{
  "model": "image classifier",
  "train_examples": 88335,
  "crop_scale_min": 1,
  "horizontal_flip": true,
  "activation": "swiglu",
  "bias": "none",
  "patch_size": [2, 2],
  "positions": "learned",
  "momentum": 0.95,
  "adamw_lr_other_params": 0.0011,
  "batch_size": 64,
  "warmup_steps": 1520
}
Rows from block 7 of a small image classifier, named by matrix and row number. Rows with one number within an expert belong to one neuron, the router's apart. Each number is 500 + 40 x the weight over its row's rms, rounded and kept within 0 to 999. All counts start at 0. Numbers have three digits each.
Before each expert's rows are labels from the 100 images, of 14976, where the router gives the expert most weight on average: "top examples" is what is common among them. Only what is clearly more common there than usual is listed. The data: telescope images of galaxies (Galaxy Zoo DECaLS). In brackets: how many of the 100, against the usual share in percent.
# router: router (model.blocks.7.mlp.router.weight, 32x128, trained with AdamW), inputs 0-127
# gate: expert gate (model.blocks.7.mlp.gate, 32x128x128), inputs 0-127
# up: expert up (model.blocks.7.mlp.up, 32x128x128), inputs 0-127
# down: expert down (model.blocks.7.mlp.down, 32x128x128, transposed), outputs 0-127

# expert 25
top examples: shape: star or artifact (41 vs 1.3)
router.25:542545474466536493480514524423560501443501524557502461477467473527540486523447533517496562527523472500509536533480482511494555453509532436457469530519417532506483472489557519517484525525520459519478579493462439505480443381477552504577494491488478511513474563440486498444498518467484435535495499409556517536491446426419508529511467419523429477525526493473454494497577580436461549542484
gate.0:533504450485563478560498444496439450513485473536506528490505520464603513524412526596489499464515479542539567413537462454510502561492492458497483526469508507515453507529430504533519485493515464497455539517554491561546507490466526530489490499488482496461490497511490484580500469450472447529500464499562503558554478568437508477503423392463555477543512504509475474566518507550492502516357
up.0:476591449495554455525506509515504514601526481503501505448534547446529578502469531511448461464498518522461531441478499497479437474535475479547551487484514520517525525535439537545550513505524487523421499538542450560554506511469554519521503430502460475450448450522535490534528499376520490521544484503593426538527520529394478492481438465490534512505500461506459479511501485597450520514431
down.0:509507517495507536482554493529495520476519535491424501511462559491520482456534435484486533430477504496446478462551449507576514513500521543454500571491525498384573531576525465495477536560544503439518550487479519469470516443490486394449438490491457540503458554490470520404541517537501529446519490539504518440473421550535503428433602509556452515523518500454536536504523501504516530500548
gate.2:509522511523446445504434520496486464508513527502491506528530482448553551529567488547514507492503494602517518428457548463500444487544468474553535500506585475529506521504508521545509547464544468474518480506497545395565453442470443511441517520395506477516505481472482505547416456526544553546507602581411495480454508437534506530546469475493442459494524550459507487494488522479426471530474
up.2:512469438489502517502531432494432559504437491462509481546541492476415491507520504520514548507523440506492565487507468513456589500608527478499505500497468595591586494500544505562455551515516493517516537523463474547478524510443492577525528436479469472446504489503503472431509490524474520569453466446483487557455504487540478498480509545525473498418557474422456504413498543505510407484502
down.2:457472540602482519499462507524504471509500460476480479493508497549635472473524473498508480492513545453511528495503491468500547531484475512516483480488540461412518512493454476432486476473592580593530487532475459536503498507426460523568532478582509564491489555550487500535505569444449509493503479456516464537527486435459491445445572461467523401542417498517465456483544453518536503521469
gate.3:500500500476500500500500500555500500500446500500438501500500500518481500500500399379500500484500500500500541500500500500500500500500504500324500500500500500500505500500500482500503500500537475500502500500500500500500500585500500500522500500440499591475500500500500500500500501500500633500500500332500500500500500541500500500500500370500448500503500500500500500698583500500497500500500
up.3:500145559500450500500500583500500500500440500500490500500500500524502495500500500486500500495500535500500500500500500500466500500501500500500500500500500500500500500579547500500557590500499500500500500500500500500500500500500445500500500501500500537500500500500500500500500500500500500500513500505500500500500484500500500500465500500503475510500676504500500487500500477500481500500500
down.3:500500500500500500500500500500500500500506500500500500500500500614500500500500500328500500500500545500500500500500554380500609500500500500500500500500560500500500500500500617500500500500500500500555440500500500659500500500475500500500500500500500358500500499500500500500500500500500513500500334500540500500500495500500500500493500500500500500397500612500500500500500500500500500593500
gate.4:511488458534471506518497487489581475511439491493512525539557516507474501504528569496548496523519521536573458500479430435483502541502499480479517500505499525462497482446481466468497563420452500498488496514587488462601487497446497497464571589527493504390503487493431586473536469478500444487496461454526493545494518519503494529374455538529434499489437537502446470520573489592490549555508
up.4:514484457500468491497497451511512467504539489534505576580488467489568518504499488498502562500496575503417453484480539484525405482498519446540491530480516500515518501535497487463479501569461420437476518516515538581567491520492433518526485458493469477445493532456475500519590503489481481396603564551472495533510459500528429574533548424469519497481539487504544491426466505508423584536511
down.4:498549486511583513556505517475433513566526482512438488554501502489425556464500475495514521474504504544416512533497493598486521499545438508474474513491500515558463488565500535477497500505461502412508401492500642512456467483566500496405444506501417503501459541518414494451559495502505561472477504504443496503482543519504537451518480510585500522513455495498555503488521499466483528589500
gate.5:690500653500500500500500500500396377421500500464500500500500500500500500465500500500500433444500500299500445500500500500500500500439500500500468500500604500500500534500500381571500500500551500500555500500518417406500481500500500500500500500500500500500500500532500500494500500500500500500500500500500500500500500500500500500500500500500500500500500500500500500500500500518500500500500
up.5:500744391500516500500500454474500500507500500500500500493500500530500500479500500463500500500500660512500500500500500500412500500500500381500515500500500500500500500500440500500506500500500500500500500500500500571489500500487500567499500500500557500542500500500501500354521500500500500500500543500500385500500500500500500500505351500500500500500500500536500474500500500500500500500500
down.5:500500500500500500500500500500500500500500579500500478500500632500500500500463500391500554486488500500500500500500551500500500385500505500500608500500500500500552578500500500635500500500342500500500500500500495500500497500500500500500500506416500500500500500500704500500500500500491500500500500500500581500500500500500555500500474345500500500500531500500500500500500500500500500500490
gate.6:499501503495529510530500456393487500478478519554497466365499487583556500500520575554500454518548500492544500473500483434500480487538574475500501529531553500517401500501594500500444624500446522505500497499500497479500564462500538499500540469545559431529530491501535579500499535501548531500502508503528445515469522466448501480500500504448490500368458538500526485500526507538472497403479
up.6:500500533500444515482554509500554500509510500482568565492497560504488550491500499486456549525507564593499530515500472540633506500496532503410533455442433440444495464499519490499529500484564381582636594500505463486552491572500500424474500515488452483533486500520503500517496515489499500501517440499476507500528453479513499497485493499524500348500512481500500496459512500467498482498500
down.6:451500496503445493506465458494500539520497500500428499500452504500500499476500489487516500500478501489500574493500500500500646451497511403500509489498500500493501494525500667517690500500487503500480500519544508451500519430586518486500500524451532511514449500507411503498500499516500500506500500521500545484497494631500500500502467536459500500511501499417598493512500500462500515570500
gate.7:486460557504493507609495489493554437484457436516509512522487516498488486552457560552518547539497488464421566482498504448480473421537413494584502476466462524507529507461384487619526535524557465534563502554520488522520444479457510449473496538513475495492524526461475501557492523464476509478450549512492464526427580437473436535505471466491548473503459533469558491540507530524543498496462
up.7:451500492466498479479501512511444491533470543488501497517473490443525451492467558502500523575499514508596500557532465517571534460524489563521526525496478544515555448484506548520394517461485475465536582445558524585420453418459480448480543562499493501462454558547476506535531459492505395508559485462478443425513406531516480483528535526492472463497509525525489516460503469539515591527504
down.7:502506390537516502516442497494461562492435535426496437484455516442476516440529535443460410593472470572523508452541464426488432518490493433443513522504549453507417514590530524458504495463499468493457525525504507543511460503563496494476533548445554546501498579528528467458489498523555493478445500521558488527521518537458522500546502567477471509573535498533522534553472469473506528509452
gate.8:477470486464644489489541479449491483464543523489462473468471423527458508469576513534455539499495494538539544494506436571469519461516511483499526475515529492490510471556485487505469414565554482496395592488510490505519415513460588529476561431490495492507553489495521472485504434509501589517528485540531527580537520473475509500473457451527537504477455545465516466459509475510437530411502
up.8:499497526547375511500446511510526554544458496517537503489514556473516526479433488464527443496499516524461475527509545442562470604468464520457447515471449517513490509478530515508536519435475498497606395508463512499458567537509476455523430571501497498485494481524476508485469563528515503491474509457478448461469496511514475495522561592482466509574601432499480538515479507482582476583496
down.8:499468516523576482501514465499446508487581495506460464486432414485516437438516490533525512424529521552534536498481499541502510429501568487486476435542531489452466535532531532544459410593502520479384559470471521522521473522489534545464583472504493503479525526501496469500513505538509480528511561520511498585526500486509489529531456459491482485492487601478494490405473453540458582408493

# expert 23
top examples: shape: featured or disk (62 vs 30.4); edge-on disk: no (53 vs 24.7); spiral arms: yes (42 vs 18.8)
router.23:460561491442505477492427547443514475491567456505469521492491436518512502511480549533495493520439476544547449451455505565501550430484491501470496499546436411457510526490430501453442496486442532516457505510527459465515515485468455447553449493555499507549389411495420542521421503545440473529483489439523572534500481428473509534479531471460456493535465499520484489484501557518438573498484
gate.0:472535500500498601500516500500500500464500500499500500500584463501487500500500500367500500500480522500500500469607500500500309568500501500500500500500584500518471500500500483500440500550468500500500450451517545500500560490419500500500500384507527590472500500532555494500500504500544500572500531485500500500391500403465590500512500500522494500500500509438446500500500480500500445500500
up.0:502520500553500510500547500529431497500505500577542500572500500600371500500525526473485501500500514477490500500507497400500407453556500500468500500500500500403396519508484500500484500500500481500360463456500500501493500486500500489500500388552576500419504500522497500504546500518531480545438597500470527471498612535494500530511500500500449500482488564500472446500435500538500500500500
down.0:500543500505434500500500500485500500482500500494500545500500500500500478508475399494500500522500500500419500500514540405360377500483481500493467492440472519380525500502500505500446514500500478500500500500568500406500389555500481500480500500457500513500500486484568499573500507526427478500500500472500506437500518500500512533500490480524500593622500515483500500519488561500483564524367
gate.1:540500557560501487531539519442535461514500544531455500515511567497499411542526499521444495445537497407508379444519506480463567604534510519460458480482435506450446499536505456525471478480468519500484402571555501508503486465484499511500534537561510475388494514534496560562500529506511500458423437523543512548533500481509556512560440581504506497529482496500532475486497506440494528505484
up.1:511487500496518475445470471584467528501553478493529466494501467472515534497486498468517467499470510610563521541423501531529470446414488505527487496463583505564500556508548488497534490576491492480622612437479501519480590483510505503450459444492495500552422498481490469506546502469514500473606504469497523511497515529454465461481567456501505470477460470447465559508487497552492401464485
down.1:509495483475556500481476516602518552477584433477499469457500486468498492500534507508431479466480511488515513594499491531481435539517563455399428504500500464463479550526519525449466486538528504515450572466476608530498481489543498463477453517455553465527521537481504430499485478468499452393558504473502513536471680516484511472536493512541511487553513488516487495509481488554477486496496
gate.2:680439500437500500500516500509455500500402500521434689500500500500527500500500474500500618448500508500500500500500557500500500595619500500500500500409500500500500581404500500500488500500500358500539461500500500500500500500598500500500500500500500508500500500500500500500500549500499500500500481500500500500515500500500500497500500500500429500500500550500500500500500521500500500500500
up.2:587500549500497500500500500500516500500500500611500500500500500500500508500441500500500500500500500500500500500500500500306520500500519504472669500461493481500500500500500500500500500500500434380500500500500500470500500500518500435458620500525500500487500500447500489467474500500402500396500500500491500500500500526500566500500462500500674500500500500497500488500500578500498503500500
down.2:500500500253500500542500500500352500500500500500500500614500367500500500500500500500500500548500500500500500319540500500500424500500500500500500500500500527500500500500500500594500500500500500500500500500500500500500500500352500500500500500500491500500500500500472500500500500500500406500500500540500502562500500500500500500500500500500500500500500500500500500500500500470500500500500
gate.3:496493499563507504562492506535444505518471492502547432447545505499471500572484510478500361503501467435497520500494500473500525527525399506516452493504496484407525547497562489540594498417517496516440517500477502509499447478584487497488490595543511506457528515516517530480446507625470581500533560501458455499511491453531471516523511460480502454480520423492500526496389483497491502516555
up.3:511415438583472480560499508503479499498458395520520464500578492500486468526501501467498455472501483453502510525513459489501508500513425520518533561500494494478528588418565487510530491390497515490488543524522510513549469483552492572491493520536510483482512403501557494535393500557461630497502530506431484507501482472533469529512520493452502472501546427483551511487497508500471391495545
down.3:537450439559499466575495500505522499503474465511497503512584515517453499518537488517485487500433549501517512487499529506499516559521420515568632611490489464460511518414500414576503480419499505493501574498560498462540538492521578504442493500465504500606504500464562454501473438480500518508497535487494466499562498491485467507486550526492505500493438397473485507490460497498557450436500
gate.4:443500500500500500451500500462500500500500500500500500500429500419500447500544500500500500500448500500500587500500500533500500557500500500500616470500500500500500402500500492500500500599418474500500500506500500500500583361500506347500500500548500500500500500449500513661500500500500500427567500500500599553495500500570503500410500500500467528500563494500500500500549486519500522500500
up.4:500500500500500500500500500500625500500500500500587500504500500500540500500471505452500500448453506585500375500500500500481500500500500482500463500549500500500502500518500500431500453500563434500466500500500500423505483500550472500500500562500500500536500500500529514500500522433500500572500500500502237500500500500500500500596500480585500500402500500500477493500479500426500494500500
down.4:392500500500559500500500500500637500426500500500500500500500430500500462500500500500426514500465500500497500500500486500500500453500512500500500500500500505500500500500500500500500500575420500500500372376500500500498500428500500500445500500500500500738500540500500557500500500500515500483500500640500500500385502500500500500500500500500500500500500492500500500500520500500524514469500
gate.5:390532543576413512470495489504464527535560447519582512486527497465487493491496504451533512487493520492430515510516483438519486510441423587510546507532510488573530521476524487482590479528482479541541509410503472521541514497512499473492484488551491483527584509529482514459518497528505581489447506500470521534427549468483515502405586486504456623418513473500447501477508502461496481455538
up.5:491541481494460604492457500488493513493526480494498527435477476509495523473448455426493469454515502553443504564519477509560534527492475523540534451491498421467434582543490491548587477510472552514542460461468432537503478520495518490462500479540452546429455534504523531487528552577515557545413549468444479488506505549452489551501516428500491609462504452536558480505532522496556507460587
down.5:506487495407515524497541441475484522489474509493489516437499517549465475488441504517487500493531520436452520487476501428506566563544365480581506502497453489487426472432502458492541508543512508431430462524523498551470482471515528496521526536515500452542538549457567502540521524496468534588561453549553493471482521557510512584522433451562517484528434510487459476493576533535445436506475
gate.6:526458503452445527500486521448512517387583505394467507500504496499484500542500575469508506404513497500500495504494535497510500500454539500535501548597504500536503500487535562496501500438500498517479453467472514500361500501472474428451532496500491478500500602514506498431430498593500500505580494499528501543456498502585495468499505460625511527497500492446431500500485500500526551492464
up.6:519558442500461609507500484500497507510507508522429491489501517475497515454494501500503478581503603548528489481396500485520523553500451505530500489497498500345560553459500514520471500499503500500488477494500488559500483500499496430500476490440530503495531462633466481500500585500516474576516502494500497500579502500500468492569478508501501523502466407508625506500501441513513502457421
down.6:499501483500512502500579500503490498500514491500581500544481496500502573500500500500475502433502500515499500500523506500495451571517500500500500401624543501494413500607510500511517500506504500469500500500495500507508530471432506500410500500522304500555436500527500488523500500465500504488499500465604494472495500429525500507569500505518500500503501538500336497522474500557461497511528
gate.7:550459454548506518534452488532482522535522535501527489499484512460487505518577525501607486552531479487449460455543460413547472496520509459444426496435485527489457464450492417539497460540514502464549500507418459557451525429487554497589547430497490468471432489539476517570477456486497493497443506487491511490542512485566551466624495530509490536560494507524528495463558530543496475532556
up.7:420505488500500479506533455586573510498524414549462461536423543522545493520549466553443539476447489575470515513450507456493496497516432537566502523544489422461501511507499548486563504501540419489503498500580547484483525484491481472430527528519458545530591483476497454456498535475521528500505587522560521515498495491471481482494504455547500394497469473427452517540496418446465526507441
down.7:555503497525429522562507470485489516464488460574530505488516638482536522445587528473511486525603538462488472520526460484508507450500438484524498524507463455464533446472500513524569477416553518507496481496507497485491540452532546513501559453506529517509519518513564471563401512436537463520421518462519483527504468419470514441477550496496521433473444516502415557520492526554429499496489

# expert 28
top examples: shape: star or artifact (52 vs 1.3)
router.28:536550506480545545532487549371473478459561441475530468541467579444491531545497536560541461479474513521443502511496486491466478473508537513545503512461403438505500535459537448488480493523525473508446517512516501464512497511532521596548493514459492548526432513452437536601487532503551491509505497515551480510468484445504503543517543501444482521505509510603478448465606461440442569491503
gate.0:573449584504535525541507593458466574555571512461478505459499414469466502423501575519430497513543401493484514535511509505489478578507499521453524441457474542435488439541494535412507467435487554496506525504517495491522482473465527428488507548505476544546502518563498532477452510445469451448516458500511559504520477509489506480519552516498497435588528507503518562450504439543471507465504
up.0:422512383495472488495486463492520507505429478392509471582491621607516506526479515490559503493478497444530485509546465499459579464478527534539497534540484488539469532465593540495493496525471444523532456442473535535444440472521492524491476455502516502461428501447490564532530463513493524523508545550507468536402457490479517504500507484545495544480440454496499511580484514481529465550511
down.0:428469510467368497430608476506515537539438528491493455583546475517476497501482515475542593496483534518514565516458500471418496513530505506573603501453500433521511532481496492531493529486537482555479514500474462490511542445448529514495508531515465598470495515502528527475535553460496544578478486463472479525495511466538501510437425422505583501507527470497518468531523513442486498434504
gate.1:498469554502578499439454494526530502496566459520499476482546478454449485536525577524530538472517477480509460473491565454461586502452497492537503527468490493419470527477466524399441475457541410544429506528485485496528491449444522526570507446497524502536490522498513489432537473518530466442502535557558548436452458444544537516535509453564525479515574569503435460484544519487527576533484
up.1:484568453433437573563556484497482567527508556490479562471466549481521466418489427489520480496501535512460504492540456488527521540516471551440466458516526465621522494491448465525559499532436521449518489562512466530508475503557478509440490572478490500495495542515459533567507548453453522556524431492490484533513506559503503490496454577414461570480427429517541520499484476502494548487461
down.1:481453584481500489516520517533482514500483530549550505490436432425519484489508504491595506438519448542486513544503509539462491470488540507496542497460498475474479522498582498478465506421537513504517521482389460488441512459527515469564526534542519498425457486498478534392499540524486421501512600406507495576493497489542547471512506479560475484484583580499466523494501463502498560417528
gate.2:513499497592472442501462499498500453518520590500500522500440472499400488500515541535493499519528454483442510495444613489499515500498500431591510500476438515479501500504533514499500556500500561555488501496501335501494501462365495514538500500423515468475515537519483500500463500556500500504435500513504581500551513505531474499548497556489543379500511542499471497500500458550500529500500
up.2:647453461490500494584476502491499524414465468497483496545518467565499448476515501468486496466516481500610476495516515476499524500454553373500500438492478532530500435514554500500500500526500489500466487501500399465494566496501501599505538500450584502502503502500449559558497459541568499484486510537443489610566521499477500494473484457498441505500493511500500465493451499578512450500492
down.2:500500531488559541454500546484500500505491508537567500481500465500500500503491502463524500425500505354501466465500535500481500500511382500500566444500377546583479496458503500500499518500524537500457483500491501482500551504414439499518500489521510500555500529500481534577500449531500522405508477576500517500499474444481412500505582455500449500431500446500536491546501525488569482483620
gate.3:537535499471554508480414480498570483482562525502526565492476489442507591504504439504529500501505492505482480470537495596489482586420486502517455552475504407502505471478493529500465450509501543459473514524474497469458466518551424561498525511527464555405461511542524495513510636508545509469515459462493589522550577468526535467504496549537501463501443519439548461490491495413496505496499
up.3:491530486514478425488522452569531507494503497495499445507497666496553526561501500491554487474509459571449506460556472488501514478505509503471474506516512480452474448463444487630493487460500493429491501502448421482520545502525533540511597501536523532501500545500500433531471546536469470569544509516522499513462423470536585493511493473469494545496471522514455517515428551389507518500483
down.3:514505499450514534488555495380498508485505496500490508496460511439479501571416468368490486557500487497467494489490497501498513500503500531537507483597500511473501454504526553585501527500458451428479513492509544517507494499608599445498556543499487581523470550460526564477502505444508467545552475594508445459452458501505595490485501461490492488533486537549439577501490501462503500499498
gate.4:500501564572492500499505444496504589498500461528517509473416513504508554500456527480528468557502557499485456444494488464499539541498502529500587500488497487501454488521437445486476470588524568502458483508411467521492584526404501503492501551498531499591597469467469435535500515501504508528562500496389487461539526500538532503423500500499544431502457561492527531542500499472481415437506
up.4:493544585566500521487500635539502460457500457507484478503484514486524490449460500532542484523499501561496525530461473480546554525413499510530544507517497538438539519480501497454494494578537474514500449518446512548429443498548445600513419483500513498560572505480493446565475474379498539522522485532410503499499483498490515513417497532408502499537504502509500543510466552447461500498535
down.4:541424498539462485487574511525500449510481489550550573507483503486540472572498499531498464500374574383479534500502508454498501490453434493517508499503499497478495442504499482471481571546535500515486499501525500500557538471482505505365474425500510500411503498565465500507485464540499523488594513556508515500501553501511463530478464454500501476481498537493518491420526632502497579500500
gate.5:565588515500504495509539488499509500449500521556543500461500500432500366500549545399500544502546502500551501500540570500504425508636500500500497500517516509489498500607477500500462445508500515564353433503479505452500500505475554507577496501498507512506467502489500451400513501487430487468475500500490500500595464557458500549500530500488500452504500524482503500500495500490489500513558
up.5:519518500500512434500574489482500379487500499486463500506525566519505546500569572506473480464511448500503500489508500500500439482500501566425502508488550529565500529500485483500511495536358503502498432516386500540574500500500507511541418337500438522496495479500500462505500535454465446497534500500533502526504513463499500520474482475403520542440500500515515500536553500430549503501453
down.5:500493512500500502456569500434479500602500500521520586493480500500520486507422459500519483448498500500500374500486482500511502500483464525529495500353530500542529500500500500500500494529500436500591430527526517509582498500496508500500478484567500500484572500533500497500500599500500500500500593500500434510503500591500500492500499500500530652451500498392469500441500500476563528509500
gate.6:563542531526479508461483555500521485481496442452531502524514491608539530491483471443513396600474503532527499496575452501460459514502442506563498530565517468449433466467516488486504500499525448486492496506501476487538541506518481413466466448504549545547513522504505481516517474452488495486516460533536489428488515503420540573630478505503526442477520508490540547556416480523421439555478
up.6:479471509456396546539529479496491530532455543452498496476406502449470486489527557543459572364509566485480490551505522530543525447509554466462506502482456527471477503478534564473561496500472498518475516475536513544463458573467474542466552558557413492487505547499493501535511429557494444500524503462534497573493520505514477522440504484496488513563495563471504428492540513509581575431489
down.6:478489522472390486499501530541480613449505540520504514462457455406500497442483553520589503379476536551532503505457438497481524495434401445479500480455515501545528507471512548507474467568486557512481542485455524514494454516505473532483500475521471511540470591451507527539559497535482531463480558461487505581504603472534539446525490521516484542540495540483535472453521496499545507497506
gate.7:506476450380617528517485472481465494490533541473498498456455519514515444492550554572484500507523568488587527402547507476491515517485471470548510495489483544441584505524484497515482467525479479485414419513512550534510418534510555474500477437508471540547561534462490451510457474585469543514528440481529540535490475511450519485491459468519453487515454602498523478492531515562489542502528
up.7:501506515552390528466501503529499540519540503514542509559557479459455567485434465472495468493498432505462525614482474508537521506515496538439466512464549487517440521448507503494556456469468502507537536495446524491487554433532467494465524550428503484412452471531545572489531515411504527454503517473514497509503550546550541521444531474489532545459578408471466566452542540463566494465480
down.7:498540450518525539492516487524409557525507480498504505445403531485508468433540534495466476557418511517537521528438452549524508419474529531493498418544487476558442558463572546446559413491470474425524462525479523513477471469555513470458504489521511524504542553509516485512552515552526527449485602469448500527497476598484505517534516452455476514520490467518498515498552473495510605449480

# expert 19
top examples: edge-on disk: yes (26 vs 5.2)
router.19:495576467507541465491495455498516512508541465545486511522513457462461494550451491491557581505455593435568471488512506516526530474457592457515546471502496461488490523511464533451485515519581434515483494535564539520541524544414489510567476433475458459476469553462477473554415501475493378469524539561501598550531452436485535532485552503526486518441524555497513519495515541495496526490508
gate.0:502411422494557584398504477490558490494483380499490589509507510600509459528440441483499462477517530459496562475544541491566523495537487583543509487505523531571500556447464509510502513521520509465488533481544426502536528507481521485477517518497505549483448436466466539485455456473506515503519450490501535516481518500523500520468509562554450535495456586509443496508479433515560494416484
up.0:536430412490539510381518484516502530435446399524531542569518498585500463527428442490505483474519526492490506483501546556501495539488503595522489498452483509562468525490485452535479527474526472512442516493514371528484502565481500526493540546505459536531451467452462576444489465527474519446524452504514547509522547460505501511558490553536448546476489515548468493475461421519547523485502
down.0:494531516469554406509504521535412542558499509450583499507520486444489446554466494517516524523480507490482471511411591527506540509502449502374493445471466495482516474415497496477513536432494536468541449468495477512391493503499542482513432556448466505568516480461522560485534484499547548495475548493544519482499573514445500469564495520511504543475525462551480529493474614513500497541494
gate.1:475545502520458441524536601501446578470441509468500479500438554496498485470487538438568552542518523552486461498497442407469513510513544498579521493454493602513496446447497548568511516483509464510455563547505509470465506559465537537479488560409502474494512611534482549507530515437437479490542557459478444525473466491440530510504518501497478485482485485553464528515434489507525431474483
up.1:515476507500513456530531512484476594477526546500497508487409501544484521415546500439514509562543536509495441435542450454522481531529495526550521471530513500504513470448517561493550461445509462552459505476473557483492510512506535544480498522394497452605511513514486507522494545410401528495524574434439495449473493533510568531512538562487546527492540456511447540451479461536442450438485
down.1:476492501518549442493516444480542507557523500441514463489527562514439493538488448502519437502516499516429491478505489530561525620588447538519486501468488453513522461487594558547463492537492538486548421537510477414557563510470478465564495516489499456480430430518496447562463471498515478512522453532442537553523543478486465490500496522520438518401420415497494501537488491513508523527543
gate.2:452494512447477492468590528443539510432461428533502532535493431513518539560439476475509470485552469512516439470519487496440521526511499415553571493492488475514534458534496498514522519472469539483510471501491518510492526469481526504556506523518529616468500512531550478513475468495482560598486478500470470506471538533494566494432516567547593476512568501496513433458422411467508441485400
up.2:533529499510516507478488496487468439570555530461517479441482555440506523495563483449530476478430530478483523498493481500538459446499497558489457476523510535425522526435468557430510477566538495480547492555521452506525441497459501488611527475512426479559532490438474478491540519521582464488505529554492555480522453414573483529602505496445411500479557500468512557526513504465513534532575
down.2:474541518454493546536461446470509465503558513571456532540442505534556558496485513494529506526540539476493486451478541521500548521506535579504514397533427515488500597482470534514515500491498478459500471467501486504545536527495451468433518478465456498565481522465455403527569555467462559464540482424519491507523447467475479575445560555465431549493509491498464515495554504414472542426441
gate.3:509474488476564523493463490482542491472487468466522550536517496577505558536440545457505566487512528481430451512584571513499473486452504503512625533447455481533501491564502451487492512505523496499515446533471389484474515514484544456558455521433573441446519462433440518520527494452496485474526477570407518498454528508542533479599467486503500490439558476512476536514443510444494477519476
up.3:442562501531454507507525466508508521465542561531463494423454464453498481471510429484473540456502560574563526494451525495442521480485487496515495476486495574463522513521572468515530440537488464592537508579539484486520506553525475518411509413533468470539488564530527445530402504550517563465536520464496424522580454491481502535516526529492458447580447533476551457451517471536504513494503
down.3:503473563451564461438522430467474510476468513497436569526506529536488500526482518510441528443561523431497510525519553520496515469534542497554543520470558475473530455497602504541480534570555501489443475491511414480500500516440511520583541549478516538441515515449481481554429487428468446531568531509474548463489472421525481545516421472495505505449463520518533516483517569463457421541528
gate.4:503510507488492466580453468492434538411496515491541583534524484490576539508464479457551508464484529467476519505522564441491542533479490479552495511532500480496528513451509434523514522514526475502460638468412546440465447462541406541405515476533553482571515519479470455510517509565483487471431504496507531528543522500539495452548492466450463553511502539471523481498397516565500516518512
up.4:543494505484435423493470501484498496486444444522506488428494535528545584528468534453526527493500547501495514560527531456514600434522463470509533521471470502501432458506439481532590568548560490489476524517449514422509549526498517545492528474569537502462517496539470480520548481506516446479487441491573483536480525485515458497534469516488389514479507595504541474537423609507468463470547
down.4:535460520504467476428471473436473482505537514491468521508540523456474462541510564444424415490426491518526592546441517508524479542495499519460461541512445523480433518475485503400444550524510471517585471544465424540542530488554507501453541480452479541571415516521499425532467485523527481511592489547519428539509503546468527583500497530552553542534495508495499474483524539467483503519461
gate.5:518430502501469505518515505528532500474508521468526504504523520545393566524515555491508500518495488566501423474521430483454612595465534475500517422408606508499525433621500500494491475503500544493581473428483491503510500504505519482479538489533524521388559438512500456486515499545466521482494510500388420503453512508500507474473496499507502508500450499485500498500510535500561503497445
up.5:572499429502501541518576568503489499380547495484466500546550499500502432440485514512401495482477463468527511472538502505503492535520518446441454502556560485505480626500500446551500500526543579497468487500506574472580496411512500478469502503519570501440489501557518501492486442547439500500423480477486530507431543609509461544503562488485482500455475492524545500500501502500521493500499
down.5:515500472503506477543461559523470488369551560533445467499578553493464481502498369427521545450501499522577507501572551480464501512472563509482480503445513499500502496541487482499499491521500540530509580409398446500500500484502449501448514502517505560503443500546494504502529504500439501563475491547436535522465525557505481532502549436497504492495466427390528510528448523506523500498527
gate.6:522490526455496490485530539455546494450586463503608529510460522566509520479478509544500522494546490509460495451502442443455543527517462523496505482554447529521538463574465467449523507505535552529451457515511491553449459425458544453540487502446491406476450561525440511489499495487404427479507504489534471544441496509477472491502503549520489527510593450541472568485473627532483522523529
up.6:408500472501509467475488425503509532490497539553469484500514472508512483503499505423508522475492551514568477572464516550546423465490475485570521474473517455487497517480572539558571501488437485495540522456459527487547525536541450519390521494561544562550515458468566433503532492498461500497528501500420520426577496499551509582566449475472518472523442552429519464473521437491558510473519
down.6:460488534502503447458533558525490489511503540500540591460463453520559493527479505545479578464444508464516522460507495481503537481490524533511454475523523483495534542464519454480535490547566521547458444492504459451452458554439553496522476502540437450540407522558486493485517446574424529472490510504518497531531502456584439476576542440512500499513459403503443606507519560435500445533514
gate.7:462532529553533545493521443458545441496500498491506503546485564501550483501435511419509483535510474493518488549519499515437553486536483525545531557441486441583470517575518460554473453546519546498508480499498496513509514462516483462500443500495481448536565535460475565519474547498509482535508398441560401492520494515467522525504557499503495501457474527494410407478397617481496493454510
up.7:407478515463507504553569503512515549508497570510557502519501528437593524495475557457519489554501482516447491436584486452472479435505454579496541604509537534493533498494480498435506476548508498573496496516425528517497436528529467440521542489495416468477534493515454426437491520502506477498559500489508507546538474507440509464505493521549552500598454438497433543520477439449509497478465
down.7:543438520475562579497489450506536524457501509587539486421486490414524466456476486528492500530482500493484432499509500431513418494419564348528499506476498532478499501434503519482438489478500546490500518518503528549555495544501482502534483512503501482490514521500536362493529543502520500500520486503441533503512541440571501451573491531549492547435562514510530509515580482562524509459500